config = dict(
    dataset='telescope images of galaxies (Galaxy Zoo DECaLS)',
    crop_scale_min=0.7,
    translate=0.06,
    num_classes=[3, 3, 2, 3, 2, 3, 4],
    norm_position='pre',
    momentum=0.95,
    epochs=71.3,
)
Rows from block 6 of a small image classifier, named by matrix and row number. Rows with one number belong to one neuron. Each number is 128 + 32 x the weight over its row's rms, rounded and kept within 0 to 255. All counts start at 0.
After each neuron's rows are labels from the 100 images, of 14848, where the neuron reaches its largest size: "top examples" is what is common among them. Only what is clearly more common there than usual is listed. The data: telescope images of galaxies (Galaxy Zoo DECaLS).
# gate: MLP gate (model.blocks.6.mlp.gate.weight, 512x256), inputs 172-255
# fc1: MLP up (model.blocks.6.mlp.fc1.weight, 512x256), inputs 172-255
# fc2: MLP down (model.blocks.6.mlp.fc2.weight, 256x512, transposed), outputs 172-255

gate.164 [111 151 110  73 141 147  97 139 103 174 139 149 151 111 131 179 162 145 128  68 133 182 180 202 188 131 165 127 169 151 164 108 130 125 139 147  32 147 113 114 110 110 151 170 131 121 173  78  88 137 129 140 139 118 140 108 126 161 145 112 138 134 108 158 113 157 122 160 126 119 139  93 132 113  85  56 130 138 142 133 159 117 139 143]
fc1.164 [165 113 167 140 135 137 176 132  73 124 152 168 147 182 169 157 124 103  88 144  96 113  87 115 123 148  70  93  98 145 143  99 148 133 119 119  98 126 107 115 116 137 141 121  84 143 130 144 163 133 162 118 177  93 137  72  84 115 114  96 187 102 135 159 141  69  72 117 126 142 175 113  78 132 111  57 157 124 149 161 149 128 142 145]
fc2.164 [146  89  97 154  88 152 121 131 185  79 113 153 104  89 102 125  76 137 133 122 138 130 119 141  84 139 126 146 128 182 139  98  71  89 169  95  74 159 160 118 159 146 115 131 152 136 138  94 151 137  54 114 176 196 163 150 124 139 194 128 140 113 129 131 145 150 116 148  77 119 126 106  87 179 126 190  94 111  68 118 111 161 132 126]
top examples: edge-on disk: yes; roundness: cigar-shaped

gate.122 [ 90 124 127 122 122  59  66 139 138 131 164 162 170 148 163 153  94 144  94  84 126  67 162 104 188 146  85 131 156 118 102  81 107 152 133 159 188 130 150 139 154 196 137  90 115 161  74 179 200  92 154 161 151 120 124  56  90 120 153 165 109 154 118 135 169 150 123 154 126  75 140  98 150 172 100 158 110  69 177 146 147 122 147 138]
fc1.122 [122 135 123 139 142 121 157  93 100 128 112 160 108 122 205 110 173 180 113 212 178 131 103  84 166 103 198 158 137 135 119 166 153  88 165 140 121 100 158  99 104 151 138 109 123 121 165 138  90 154 129 121 122 115 114 186 118 149 156 175  70  96 115 121  94 142 137 140 107 126 104 115 109  70 173  95 134 152 135  97  89 152  49 148]
fc2.122 [118 137 132  62 135  81 101 133  67 147  75 124  99 117 115 122 141 209 169 155 144  92 164  97 203  64 142 168  99 169 101  97  87 106 142  83  86 152 129 125 118 109 171 200 116 190  82 135 142 149 135  86 130  76 125 107 170 141 118  76 108 172 121 136 101 113 103 125 163 134 147 154 126 152 117 131 105 108  93 129 161  95 141  68]
top examples: edge-on disk: no; spiral arms: yes

gate.495 [ 83 146  59 161 144 115 174 115 121 164 128 102 185 145  56 100 155 122 141  94 127 118 114 136 194 156 156  85 135 103 118 145 107  65 154 155 175 119 174 189  73  31 113 120 114 110 132 111 162 150 153 101 133 151 151 149 132 101 142 120  76 142 128 149 109 119 145 134 123 148 117 162 129 155 130 123  84  90 130 129 108 127 180 136]
fc1.495 [141 154 154 140 110 102 110 111 176 110 120 148  75 166 151  71 125 135 118 129 126 141 145 144 140 101 159  71  68 129 113 104 101 143 136 149 104 106  74 108 139 175 126 143  83 146 152  86 104 130  80 150  93 114 128 127 119 130 123 126 158 102 117  75  40 211 118 127 124 150 110  92 116 137 155 140 135 137 171 146 129 178  88 177]
fc2.495 [119 100 148 163 150  94 206 144 115  79 160 119 186 160 126  98 166 124 133  66 137 125 106 147 160 137 166  85 106 137 137 133 154 146  96  86 149 143 126 121 156  73  96 116 141 207 152 145 104 164  94  81 103 157 119 177 174 171 119 114  90 138 147 101 112 171  89 151  72 155 105 161 115  95  77  80  98 173 148 111  45 142  72 121]
top examples: shape: featured or disk; edge-on disk: no; spiral arms: yes

gate.292 [153 104 165 171 146  96 199 133 108 115 158 156 144  75  99 133 114 226 103  86 112 127  99 123 131  82 196 174  97  76 138 125  97  87  79 102  95 161 115 114  48 115 125 107 116 128 113  84  87 144 139 128  99 125  90 116  69 105 146  81 159 121 105 194 130 100 131 102 170 134 154 133 123 181 155 140 103  87 154  80 136 159 133 138]
fc1.292 [148 120 120 173  89 110 137 148 131 142 115 146 113 128 122 114  56 108 125 143 153 121  98  88 116 146  87 119 162 137 120 119  97 103 173 125 188  88 129 207 156 100 149 131 118 178 115 201 148 113  98 128 109 131 147 172 170 189 119 114  84 126 210 104 106 212 193 145  97 161 161  76 136 106 128 138 100 172 108 101  91 131 224 127]
fc2.292 [125 166 114 168 133  96 110 156 135  97 119 167 146 127  75 149 132 180 153 100 181 112 127 104 162 151  85 180  99 117 147 136 135 154  81 132 161 109  88  98  63  68 155  81 138 136 128 106 127 132  81 179 173 148 172 128 121 101 162  84 183  82  80 118 146 115 155 130 121  87 106 109  98 127  60 110 129 102 165 199 146 160 163 155]
top examples: roundness: in between

gate.477 [ 73 137 142 102 139  74 111  90 137 106 163 135  88 110 128 129 118 144 167  50  59 143 121  63 158 123 168 115 161  82  58  91 135 107  87 121 168 136 110 126  92 124 135 136 173 143 100 123 124  66  96 143 201 129 106 117 116 143 153  83 179  98 103 144 127 131 152 116 177 128  48 161 134 170 180 107 136 153 155  65 127 128 133 150]
fc1.477 [128 114 119 114 133 111 134 185  91 114 203 111  85 153 130 140 106 126 122  93 144 138 117 164 134 135 119 116 132 136  85 199  97 110 221 147 126  88 180  77 129 131 165 188 112 134 137  86  63 125 162  99  79 144 107  86  86 192 151 160 135 123 181 103 105 140 118 117 129 114 169 126 154 140 111 148  88 119 145 119 105 115  89 117]
fc2.477 [151  61 154  46 136 133  85 182 140 124  61 113 162  97 189 122 115 144 166 103 166 151 133 134  88 116 132  95 132 151 114  90 109 105 140  89 146 162 164 131 156 127  71 118 202 126  85 193 183 107 124 117 111 168 190  83 116  87 156 136 100 140 180 165 140 129  93 123  82 136  81 106 110 150 123 106 115 199 140 122 154 133 122 102]
top examples: shape: featured or disk; edge-on disk: no; bulge size: moderate

gate.446 [115 131  73  29  98 203 125 120 135  95 114 108 176 142 116  54 135 122 107  93 181 139  97 117  80 126 146 130 145 130 140  94 118 158 189 117 124 144 122 114 149 115  95 159 128 138  93 138 149 164  98 133 153 135 170  95 153 160 146 119 129 101  85 126 152 135  86 109 173  75 101  61  95 117 114 201 149 170 164 113 150 171 155  98]
fc1.446 [110 121 115 100 147 159 134 114 201  64 153 102 157 176 122  90 168  92 158 202 118 135 146 151 143 179 127 107  94 133 116  82 134 109 125 125 195 136  97 159 114 135 125  85  72 101 137  75 149  95 195 148 105 136 141  29  67 122 118 113 156  47 110 152 131 122  85 170 143 114 178 144  65 165  88 121 136  98  89  94 146  90 105 117]
fc2.446 [ 87  76 150 149 142 145 112 149  92 152 182 156  98 124 151 154 117 146 107 152  77 161 119  90 100  78 158 139  66 149  86 130 167  88 154 205 149 101 145 137 133 184  66 139 149 167 106 129 148 137 138 202  93  86 117 124 144 203 214 138  80 172 148  95 152 155 122 124  86 110 103 134 134 175 152 174 188 138 203 146 177 166 101 148]
top examples: roundness: in between

gate.438 [175  90  97 138 101 157 139  92 137 128 169 108 113 129 176 152 122 156  82  50 147  77 116 174 125 111 147 149  83 153 107 121 122 109  84 133 107 161 126 167 102  63 110 190 146 142 108 216 101  82 172  67 172  95  79 155  98 132 102 166  85 172 143  68 119 114 105 133 115  70 134 146 165 106 142  84 105 123 149 154  92 151 109 122]
fc1.438 [118 157 127  91  83 139 152 193 215 142 114  92 124 167 150 116 116 108 168 202 144 118 107 173 165 107  89 152 187 109  85 169  94  86 137  89 150 147 138 174 160 178 154  89  91  82 129  73 171  84 112 159 142 116 114  63 101 124 173 112 140 132  94 129 152 145  74 110  80 141 145 112 126 170  61 152 119 138 132  95 106 145 184 162]
fc2.438 [171  59 109 127 170 163 135  32 144 187 105  95 143  72  94  87 112  78 121 113  94  87 168  96 129 142 109 173  84 167 118 150 154 112 135 115 111 144 170  64 185 178 134 190 132 179 134 144 166  73 137 181 134 131 103 178   9 169 134 103 134 103  85 133 140 145 178  81 131 128  97  89 161 140 130  89 164 147 158  78 106 168 148 143]
top examples: roundness: in between

gate.135 [180  77 136 118 140 145 137 127 123 140 144 120 132 132  70  86 199  65  90 151 190 122 140  93  87 151 138 111  80 133 156  89 105 175 159 122 106 133 105  48 142 130  85 116 147 189 145 129  56 169 184  67 137 145 117 115 110 121 134 125 149 137  75 169 125 122 140 111 136 130 174 110 152 146  87 139 102 181 132 135  73 106  74  80]
fc1.135 [141  97 156 105 115  71 129 142 194 110 133 149  75 135  77 119 162 144  79 141 105  71  69 113 143 116 128 133 138 156 141 103 130 106 101 134 107 148 115 135  73  80  55 164 126 149 156  93 193  96 129  83  62 148  88 104 121 160 105 114 165 163 104 123 179 154 119  90 112 114 143  72  71 162 100 182 152 195 121 127 107  36 110 130]
fc2.135 [144 164 116 171  87  88 151 104 102 129 132 138 116 123 186 151  52  97 176  89 137 137 108 156 147 153 113 132 154 117 114 141 140 100 153 138 179 154 170 140 159 111  70 102 145 128 128 181 178 112 192 196 131  83 180 133 125 156 193 152  89  90 103 120 125 111 141 141 138 157 106  99 105  80 174  97 159 128 120 129 132 142 119 172]
top examples: shape: featured or disk; edge-on disk: no; spiral arms: yes

gate.342 [ 91 131 145 159 183  83 126 135 165 103 138 202 134 102  94  91 194 172 117 111 170 129 116  98 171 134 108  99 134 128 177 192  73 154 141 100 167 132 179 104 103 149 145 124 154 169 148 130  70 105  96 111 148 142 106 139  83 135 142 215 153 115 133 130  52  70 143 190 142 102 153 171 143 137 169 127  58 113  96 145  55 157 145 152]
fc1.342 [154 151 125 207  89  45  96 129  74 141 161  94 151 113 183 138 100 133 120 151  93  99 100 126 186 122 158  85 194 152  78 150 188 134 127 122 169 124 180 142 140  79 120 128 191 135 149  94 127 102 126  67 112 169 118 114 112 128 114  93 129 133 127 127 132 144 130  96  97 157 110 136 138 177 109 164 115 113 147 173 134 105 140 141]
fc2.342 [152  90 123 158 153 146  74 185 124 136 113 198 154 111  81 141 123 123 169 155  86 147 119 127 114  49 107 152 145 168 121 132 106 177  77 108 104 142 109 105 141 133 135 193 122 143 142 104 127 118 129 141 159  62 107 134 107  92 155 121 130 143  84 138 111 154 117 173 144 137 174 182 138 175  59 139  73 179  84  86 183 127 113 120]
top examples: roundness: cigar-shaped

gate.182 [121 148 155 111  93 108 105 126 194 125 151  73  71  69  69 169 110 145 183 192 114 128 170 121 111  87  67 124 104 129 170 125 130 140 158 139 108 110  99  94 102  93 124 139  95 116  97 137 147 160 120 126 176 105 181 145 110 161 210  93 154 125 114  75  89  97 165  83 161 145 110 181 136 122 121 106 184 158 124 165 130 105 209 125]
fc1.182 [183 157 149 120 132 156  85 150 164 107 140 120  80 121  84 129 124 161 146 149 139 173 105  84 123 128 147 105 101 135 128 190 123 145 164 142 137 171 109 136 186  89 129 101 120 128 115  93 173  97 157  86 132 116 110 156 102 147  68 109 139  98 125 164  98 102  98 155 182 225 165 128 125  92 202 142  78 166 107  78 110 140 135 134]
fc2.182 [114 129 108 152 111 133 155 102 170 119 136 182 182 143 135 143 156 129 139  56  95 116 112  96 121 113 157 147 197  90 150 110 131  53 182 148 137 135 104 117 153  92 161 154 165 105  97 113  97 151 112 108 136  90 107 139 125  73 151 100 109 124 121 150 129 107 159 161 173  59 111 100 178  96  75 185  63 120 161  97 149 151 154 187]
top examples: edge-on disk: no

gate.467 [109 120 159 117  90 100 106  74 165 133 148 145 126 113 115 102 142 144  92 190  98 110 174  63  96 104 144 136 137 153 149 191  89 112 122 168 162 101 125 156 116 103 179  81 105 123  87 143 155 105 132 124 128  97 117 106  55 162 142 119 154 128  93 125 148 130 101 149 177 125  70 108 129 141 240 145  76 149 142  63 173  95 206 159]
fc1.467 [ 99 135 115  84  63 100 118  76 109 149 180  64 165 106 111  96 144 141  83 195  97  96 126  98 149 107 170  97 134 146 123 109 156 116  79  89 194 143 121 149 105 155 139  32 116 145  84 138 121 127 143 111 135  98 101 132 102 173 162 209 142  89 155 164 159 143 160 143 101 139 148 115 135 149 174 167  85 139 143  37 163 138  92 146]
fc2.467 [141  80 140 141 167 113  85 130  85 165 140  87 155 153 129 140 127  89  68  93 151 129 118 149 110 157  81 148 160 160 138 157 138 105 140 140 129 163 121 129 158 156 127 197 158 171 161 172  99  45 141 104  95 175 202 133 154 163 135 158 148 122  58 170 118 124 125 122 165 111 142  48 117 125 122  81 109 135 134 166 115 115 132 111]
top examples: roundness: in between

gate.257 [134 141 145 155 131 106  78 129 185 184  91 137  81 155 159 175 148  79 119 134 138 113 112  69  77 160  85 177 121 106  81 153 117 206 152 157 154  82 159 156 158  89 130 177 142 170 127  98 128 122 164 158 175 108 115 161  71 124 116 172 124 155  96 140 136 157 144 214 145 117 164 101  96 192 109 144  95  85 109  85 129 129  65  95]
fc1.257 [136 153 136 123 156 128  91  85 113 109 101 128  89 123 189 148 129  99 139 146 142 146  88 132 126 147 143 127 152 117 114 182 103 127 233 154 101  71 139 195 130  97 149 101 113 108 123 116  85 111 186 148 115 108  67 146 201  90 110 115 167 120 140 137 155 161 124 143 183 135 177 149 147 170 155  92 136 125  99 137 153  86 116  83]
fc2.257 [131 131 133 160 159 175 163 116 152  47  73 143  96 134 110 126  81 143 137 117  98 116  97 112 119 156 101 170 139 107 134 169 105  95 134 186  92 120 117 138 155 201 117 144 112 138 132 141 118 168 117 118 103 146  52 121 103 153 178 123 105 136  83 138 144  98 169 121 135  85 150 158 222 123 137 175 124 159 163 146  93 122 102 135]
top examples: roundness: in between

gate.113 [142  79 135 165 140 131 109  70 192 110 102 123 125 140 148  95 145 138 103 125 125  99 119 180 112 109 142 170 171  76 188 126 109 118 152 122 103 122 162 126 147 103  89 116 134  98 124 131 124 186 119 139 160 155  60 163 131 145 115 146 132 101  55  95 106 139 140 166 153 189  73 132 139 125 151 140 107 170  97 103  95  91 215 144]
fc1.113 [131  82  59  93  66 142 145 120 185 176 152 146 144 145  76 107 151 135 128 123 118 124 123 139 149 124 117 141 139 117 172 183  94 132 162  97 106 128 134 115 136 157  32  89 103 131 150 173 144 154 121 121 123 183  97 125 121 167 109 132  83 120  99  73 116  96 127 130 129 161 140  97 123 101 156 121 161 158 163 143 112  96 177 161]
fc2.113 [101 151  59  83 156 116 165 170  97 130 120 128 122 107 189 176 126 158 158 128 147 121 119  74 134 163 153 115 184 194 161  96 170 123 141 151 119  64 159 122 164  58 125 153 219  99 111 151  81  89 100 105 139  72 146 137 198 111 179  81  89 149 128 195 142 169 164  53 145 135 115 116 147 148 131  86 148 195 118 129 101 201 106 131]
top examples: roundness: in between

gate.278 [146 112 109 163 140 171 149  94  43 165 102 152 108  72 139  87 127 113 174  67 158 104 100 101 134 110 118 161 110 159 137 115 106 140  90 115 101 102 114 110 143 122 191 195 116 126 100 156 117  85 111 129 166 104 100 147 135 160  64  90 170 218 153 144 116 143 160  70 170 122 180 158  85 128 134 148  98  93 144 158 104 168 110 112]
fc1.278 [ 66 126 140 147  60  86  98 150 132 106 157 140 107 131 135 132 153 133 128 149  78 105 100 160 142 127 131 116 121 104 159 108 127 168 138 150 130 149 136 139 170 149 120  88  81  76  89 113  74 145 146 118 110 147  94 106 129 139 124 164 180 111 101  98 131 115  47  83 128 169 158 128 135 103 143 170 130 209 101 154 157 110 131 121]
fc2.278 [166 114  93  94  99 198 109  92 166 122 140 157 149 107 119 119  75 124  92  47 134 136 139 101 144 133 148 113 111 115 107 104 158  92 122 145 169 167  72 163  79 134 173 178  93 152 125 174 114  82 105 122 114 147  83 110  94 134 130 143  79 180 155 154 110 152 138 139 157 118 126 105 163 203 112 124  59  59 110  81 197 182 189 120]
top examples: roundness: in between

gate.133 [ 66 110 125 123 142 110 156 192  65 116 122 151 138 116  65  95 117 136 113  78 124  87 175 131 152 118  81 145 119 142  95 140 141 154 124 170  72 175 145 147 116 158 113 135 109 126 118 186  74 173  87 109  57 148 127 107 177 166 143 140 138  78  75 104 133 163 156  95 130 126 113 171 126 113  89  92 173 127 137 132 150 185 120 133]
fc1.133 [ 84 119 123 128 177 114 136 161 127 125 137 116  95  97 167  67  88 133 117  80 108  93 184 109 196  80 139  96 126 193 106 103  90 121 149 139 122 188 164 171 128 132 121  74 114  96 104 118 122 159 122 113 151 123 109  78 103 155 129 104 149 156 110  82 151 145 149 123 103  97 165 117 133 146 149 151 107 173 160 141 163 168 120 115]
fc2.133 [123 132 129 139 176 154 105 143  69  80  67 102 123 137 163 164 118 128 136 159 114  66 173 117 116 170 158 139 102 117 136 100 119 125 120  89 108 170 165 116  29 140 137 136 107 138 151  92 137 157 105 119 111 234 100 160 138 154 128 121 127 141 145 137 149 136 111  98 158 146 147 117  80 113 132 153  99 131 154 147 118 123 118 131]
top examples: edge-on disk: no; shape: featured or disk; spiral arms: yes

gate.472 [109 183  81 102 143 125 131 119 192 118 106 130  83 112 141 125  83 176 157 163  82 124 159  97 146  87 213  71 140 147 134 110  83 102 154 137 149 108 149 187 153  91 112 110 106  93 142 119 168 136 181 113 178  74 116  83 137 111 154 135 130 139  81 101 119 122 151 168  89 104 143 164 140 107 158  61 100  98  88 107 165 116 114 115]
fc1.472 [109 218  99 132 137  70 135 121  97 203 111  77 118 111  66  73 102 125 174 112 122  62 160  88 127  85 100  70 220 186 135 116 144 122 136 107 135  78 125  81 114 104 149 111 156 163  99 138 118 134 139 151 163 159 121  95 180 188 127 124  88  86 100  87 114 118  99 175 143  57 123  92 140 121 181 168 112 105  72  88 130 123 145 158]
fc2.472 [ 60 120 140 151 133 144 146 134 127 170  93  56 164 163 121  97 144 163  76 182 134 147  58  91  97  81 147 110 102  84 107 123 121 120 125 137 123 140 137 151  90 215 164 130 141 186 138 165 139 127 122 117 106 136 137 129 111 123 188 121  82  92 116  82 116 123  47 136  53  72 191  52 120 138 196 145 103 102 137 126 145  98  49 129]
top examples: roundness: cigar-shaped

gate.142 [ 87  73 127 128 123 132 123  90 103 104 128 110 108  97 122 112 166 173 167 116 133 153  88 154 138 124 127 103  90 110 140  48  96 148 100  85 180 101 131 162  73 108 106 189 110 103  80 105 129 140 117 147 139 165 145  57  63 100 151 127  69  79  99 164 117 120 113 101 222 116 126 119 113 122 112 132 120  97 138 132 123 150 104 131]
fc1.142 [171 162 165 125 112 151 145 106  71 132 144 101  91 191 146 148  46 140  69  92  79 120 147  90 113 165 121 176 115 136 141 140 134 126 112 132 121 107 158  98 187 172 151  99 137 142 117 165 132  60 130 135 136 139  76 183 171 185  86 116 132  86 137 149 125 142 117 135  75 147 183 119 138 161 116 147 158 158 101 167  84 149 152  97]
fc2.142 [128 109 107 103 119 138 103 148 152  80 132 193 130  86 129 176 182 115 159 139 121 118 165 112 169 167  92 141 147 132 152 152 110 100 125 125 139  73 153 107  65 119 147 153 149 165  96  93 120 126  73 155  54 161 101 126 115 100 128 147 140 130 123 166 129 126  90 156 159 103 106 165 170 134  91 142 167 121 138 156  99 139 163 181]
top examples: roundness: cigar-shaped; edge-on disk: yes

gate.219 [152 133  97 103 137 136 156 114 169 131 148  52 151 133 149 153 192 152 163 125 106 145  58 100 110  94 115  91 121 138 155  84  83 107 164 139 134  76 100 131 100 135  95  33 109 174  81  91 126 104  74  96 159 201 127 149 139 137 136 184 163 160 106 122 131  83 121 115 120 174  92  98 128  44 169  95 156 145  68 102 138 161 138 125]
fc1.219 [114 109 147 144 198 154 119 180 130 126 139 158 178 127  96 128  98 107 130  97 148 140 125 143 101 175  71 154 127  95 130  78 184 128 140 163 131 171 183 124 115  99  81 124 113 142  96 210  84 109 150 158 148  76 145 115 144 102  92  53  98 139 127 164 115 142 138 106  85  92 147 206  99  87  52  89 151  99 107 192 139 102 172  89]
fc2.219 [146 138 119 173 120 123 118  95  90 183 180 125  88 175 198 156 120 114 147  91  72 112 100 127  98 126 200 122 119 120 168 122 140 108 113 109 161 102  85 113 124 155 158  80  86 148 117 165 138 185 127 165  89 117 156 143 114 140 182 155 141 181 144 138  91 156 103 127 142 200 169 166 122 174 140 146 135 141  89  61 139 100  62 158]
top examples: roundness: in between

gate.215 [149 129 127 109  85 130 139  90 122 155  90 120 146 147  84 147 179 105 169 140 128 132  89 149 112 188 133 152 101  90 110  91 119 179 117 171 124 181 135  53  96 152 149  86 193 158  87 217 122 138 102 127 113 221 172  84 177 102 164  87 158 128 139  81 117 130  33  95  95 128 120 110  88  81 168 128 149 110 151 141 155 127 160 134]
fc1.215 [159 158 116 139 134 109 130  80  72  79 118 101 194  96  91 124 143 127 112  56 110 126 116  94 114 143 163 171 105 108  41 109 104 126 202 119 112 129 151 172 177  76 165 170 151 138 103  88  87 171 139  98 163 116 102 111 100 121  87 132 218 167  76  68 117 143 137  72 129  98 140 147 200 161 139 139 140 177 107 140 145 125 124  65]
fc2.215 [134  72 134 151 152 105 142 119 152  68 170 144  76 118 157 127 172 142 175 151 153 136 140 192 161 142 123 112 138 110 134 185 117 148 127 205 106 100 132 151 110 117 166 188 116  96 135 138 207  87 142 135 120 145  79  97 191 145 142 117 112 141 117 125 116  83  99  78 133 101 122 112 120 107 127 148  71 122 145  65 165 150 172 104]
top examples: edge-on disk: no; spiral arms: yes

gate.313 [126 142 169 100 140 152 137 151 109 130 118 146 203 102  78  89 134 101 101 111 154 109 140 106 146 131 185 169 154 119 112 163 155 116 109 209 118 188 109  85 102 122  72 176 152 196 111 125 183  93 141 127 146 116 167 169 161  85 150 178  88 116  97 133 119 124 154 116 102 121  61  91  81 134  86 113  58 154  90 100 124  97 101  97]
fc1.313 [114 118  71  78  82 128  63 122 119 146 112  88 122 135 143 137 113 125 141  82 143  63  82 135 161 125 178 127  96 151 120 138 102  98 135 110  69 128 188 127 111 116  79 119 160 102 141 154 146 123 181 134 133  97 156 126  86 128 145 125 125 139 159 110 158 134 133 177 110 158 105  66 103 130  45 189 110 164 226  63 105 123  93 163]
fc2.313 [159 163 168 190 146  96  66 137 158 195 136 161 118 101 125 166 146 127 107 160 120 113 153 132  51  92 134 111 145 125  71 114 110  92 119 155 224 125 180 116 183 143 150  70 131 117 185 136 159  84 119  43 135  84  86 115 157  95 149 112 148 124 140 141 107 132 163 116 139 176 164  92 123 139 140 114 176 138 107 100 140  92 193 150]
top examples: shape: featured or disk; edge-on disk: no; spiral arms: yes

gate.226 [152 116 132  74 166 121 114 160 154 116 165 135 170 148 175 167 132 146 122 170 114 104 149 208 150 162 169 157 185  95 141 152 130 124 173  82 130 107  99 119 124 106 106 106  79 133 163  71 107 162 147 122 105 119 116 164 162  94 105 125 159  13 102  85 176 125 106 161 149  54 141  72 139 154  94 134 168  89 166 111 118 109 102 137]
fc1.226 [166  94 115 103 134 205 154 158 151 138 120 113 156 149 131 134 127  74 143 117 108 157 145 131  99 137 141 120 102 124 152 150  94 191 195  37  99 163 124 176 119 132  84 138  66  95 117 120 202 111 171 141  75 106  41 150 163 151 122 114 156 119  97 108 136  63  71 100 113  88 117  54 110 101 114  84  93 115 124 116 133 131 135 130]
fc2.226 [ 78 141 135 139 173 101 111 124 116 133 126 131 105 148 177 150 107 133 125 108  87 100 101 108  86 137  94 104 175 215 142 149 170 138 104 161 107  74  95 115 175  92 138 114 183 102 152 183 104 114 118 135 200 130 147 135 143 141 172  84 161  95  68  92 155 144 132  90 115 145 108 143 132 119 140 118 109 175 171  83  98 124 166 133]
top examples: roundness: in between

gate.392 [210  89 149 168 144 143 158 152 145 132 210 145 108 130 101 151  76  99 108  71  87  96  98 133 134 165 108 107 138 116 153 155  47 145  54 101 117 144  95 124 135 182 122 139 140  80  80 132 150 119 147 137 144 100  90 119 124 169 104 141 142 125 121 128  97 129 155 123 149 144 147 148 128 168 164 103 148 113  93 101 174  51 129  82]
fc1.392 [123  61 119 151 141  91 128 163 158 121 129  95 132 148 115 163 144 159  95 103  91 166  89 170 132 143 142 133 175 110 132 112  99 122 161 125 144 149 116 114 155 115 170 121 162 167  74  63 137 128  99 102  84 100 103 131 125  69 109 155 106 152 156 142 147  85  97 160 116  94 146 126 100 164 127 168 148 105  82 134 150 135 166 125]
fc2.392 [199 133 115 147 155 140 163 165 172 147 140 152 100 119 158 114 139 103 122 113 190 149 172 142 133  72 119  69  45 160 167 155 124 182  93 120 146 100 172  91 160 139 156 112  66  79 153 143 126 144 114 129 172 138 125 202 128 124 124 134 165 123 149 111 180 166 119 122 161 134 133 135 132 116 110 124 153 159  94 121 117 119 105 137]
top examples: shape: featured or disk; edge-on disk: no; spiral arms: yes

gate.225 [ 74 119 110 161 187 183 155 132 152 114 135  79 140 144 151 106 173 130 138 141 149 163 100 110  75 170  82 127 100 142 108 170 116 112 148 101  85  94 126 134 181 102 178 103 111 176 151 139 129 130  80 178 162 122 112  56 140 122 145 118 109 153 143 167 204 157 131  86 133  85  93 126 123 102  87 138 137 185  91 142 144 156  94 108]
fc1.225 [157 173 107 121 141 101 129 131 159  85 160 116  89 139  74 126 167 161 121  98 145  94 101 121 148 127 124 120 130 119 158  98 156 160  88 148 140 175 157 126  76 144 108 177 128 115 114 110 141 143  82 124  96 140 133 157 129 151 117 166 101 133 122  59 169 166  79 137 106 102  70 121 148 133 148 174 142 143 226 114  34  80 108  59]
fc2.225 [137  95 101 174 102 121 125  88 149  96 219 144 134 171 184 119 104 141 166 143  95 130  99 165 168 173 125 108 103 120  81  89 169  49  92  79  86 137 157 110 163 102 101 127 141  62 123 175 101 141  89 128  87 156 137 173 174 162 152  87 148 146 123 108 150 158 158  84  60 111 147 127 102  88 110 184  89 148 128 182 168 109 152  75]
top examples: edge-on disk: yes; roundness: cigar-shaped

gate.12 [121 142 153 152 156 134  90 129 106 127  81 125 154 179 121 141 156 145 143 129 101 171 140 166 110 127 100 142 124 194 138 134 126 150 162 133 118 149  76 104 135 128  91 173 119 107 141  93 121 124 114 182 171 115 177 122 125  65 147 121 155 161 115 105 118 100 157 153 177 124 114 124 174 154 112 112 155  99 141 160 160 188 172 150]
fc1.12 [104 130 166 132 176  99  84 166 158 157 118 124 148 167  70 107 112 146 174  81 135 119 119 126 161 110  75 128  92 180 143 159  75 115 140 103 156 168  70  63 119 137 150 170 105 113 107  84 177 187 128 149 101 108 113  46 110  97 148 112 151 195 110 139 132 138 147 107 171 105 116 167 136 154  99 112 143  92 125 193 163 137 164 129]
fc2.12 [139  65 168  91 169 135 139 114 157 218 155  96  90  91  79 101 104 139 110 128  76  77 144 141 129 147  83  76 129  89  88 138  90 143 151 142  84  99  95 138 117 176 150 143 109  99  95 125 122 145 114 109 135 143 135 110 132 130 129 133  93 143 117 151 134 160 103 163  70 157 133 155  95 169  93 122 138  99 142 161 117 199 136 112]
top examples: shape: featured or disk; edge-on disk: yes

gate.235 [118 161 134 147 107 136 120 155 146 126 104 165 137 135 100 108 118 180 160 123  96 130 129  89  91 136 137 216 115 132 167  38 111 140 101 178  77 131 138 121 132 124 120 119 163  86 130 149 146 147 109  99 152 140 139 115  73 111  88  59  90  92  42 166  39 145 101 108 123 156  84 140 205 101 163 115 126 142 175  96 165 150 165  88]
fc1.235 [115 172 157 107 132  90 107 185 102 142 150 140  71 128  77 136  91 135 111  77 172 104 128 101  98 173 151  95 138 151 106  84 182 144 189 145 171 107 114 106  94 119 148 155 159 138 162 147  76 112 153 106 159 105 124  99 115 105 175 107 119  93 151  55 169 102  49  69 119 142 132 139 106 131 107 118 111 121 115 116 120 163 126 135]
fc2.235 [145 195 148 138  98 110 152 156 157  84 151 122  84 123  76 160 105  99 112 151 196 155  50 138 110 155 109 107 179 108 140 187 194 107  79 117 152 150  83 134  85  87 177 142 115 137 202 119  97 162  60 138 131  97 125 121 130 168 130 107 138 128 111 162 121 139 131 129 105 126 123 118 161  70 110 154 123  99  97 114 158  87 173 118]
top examples: edge-on disk: no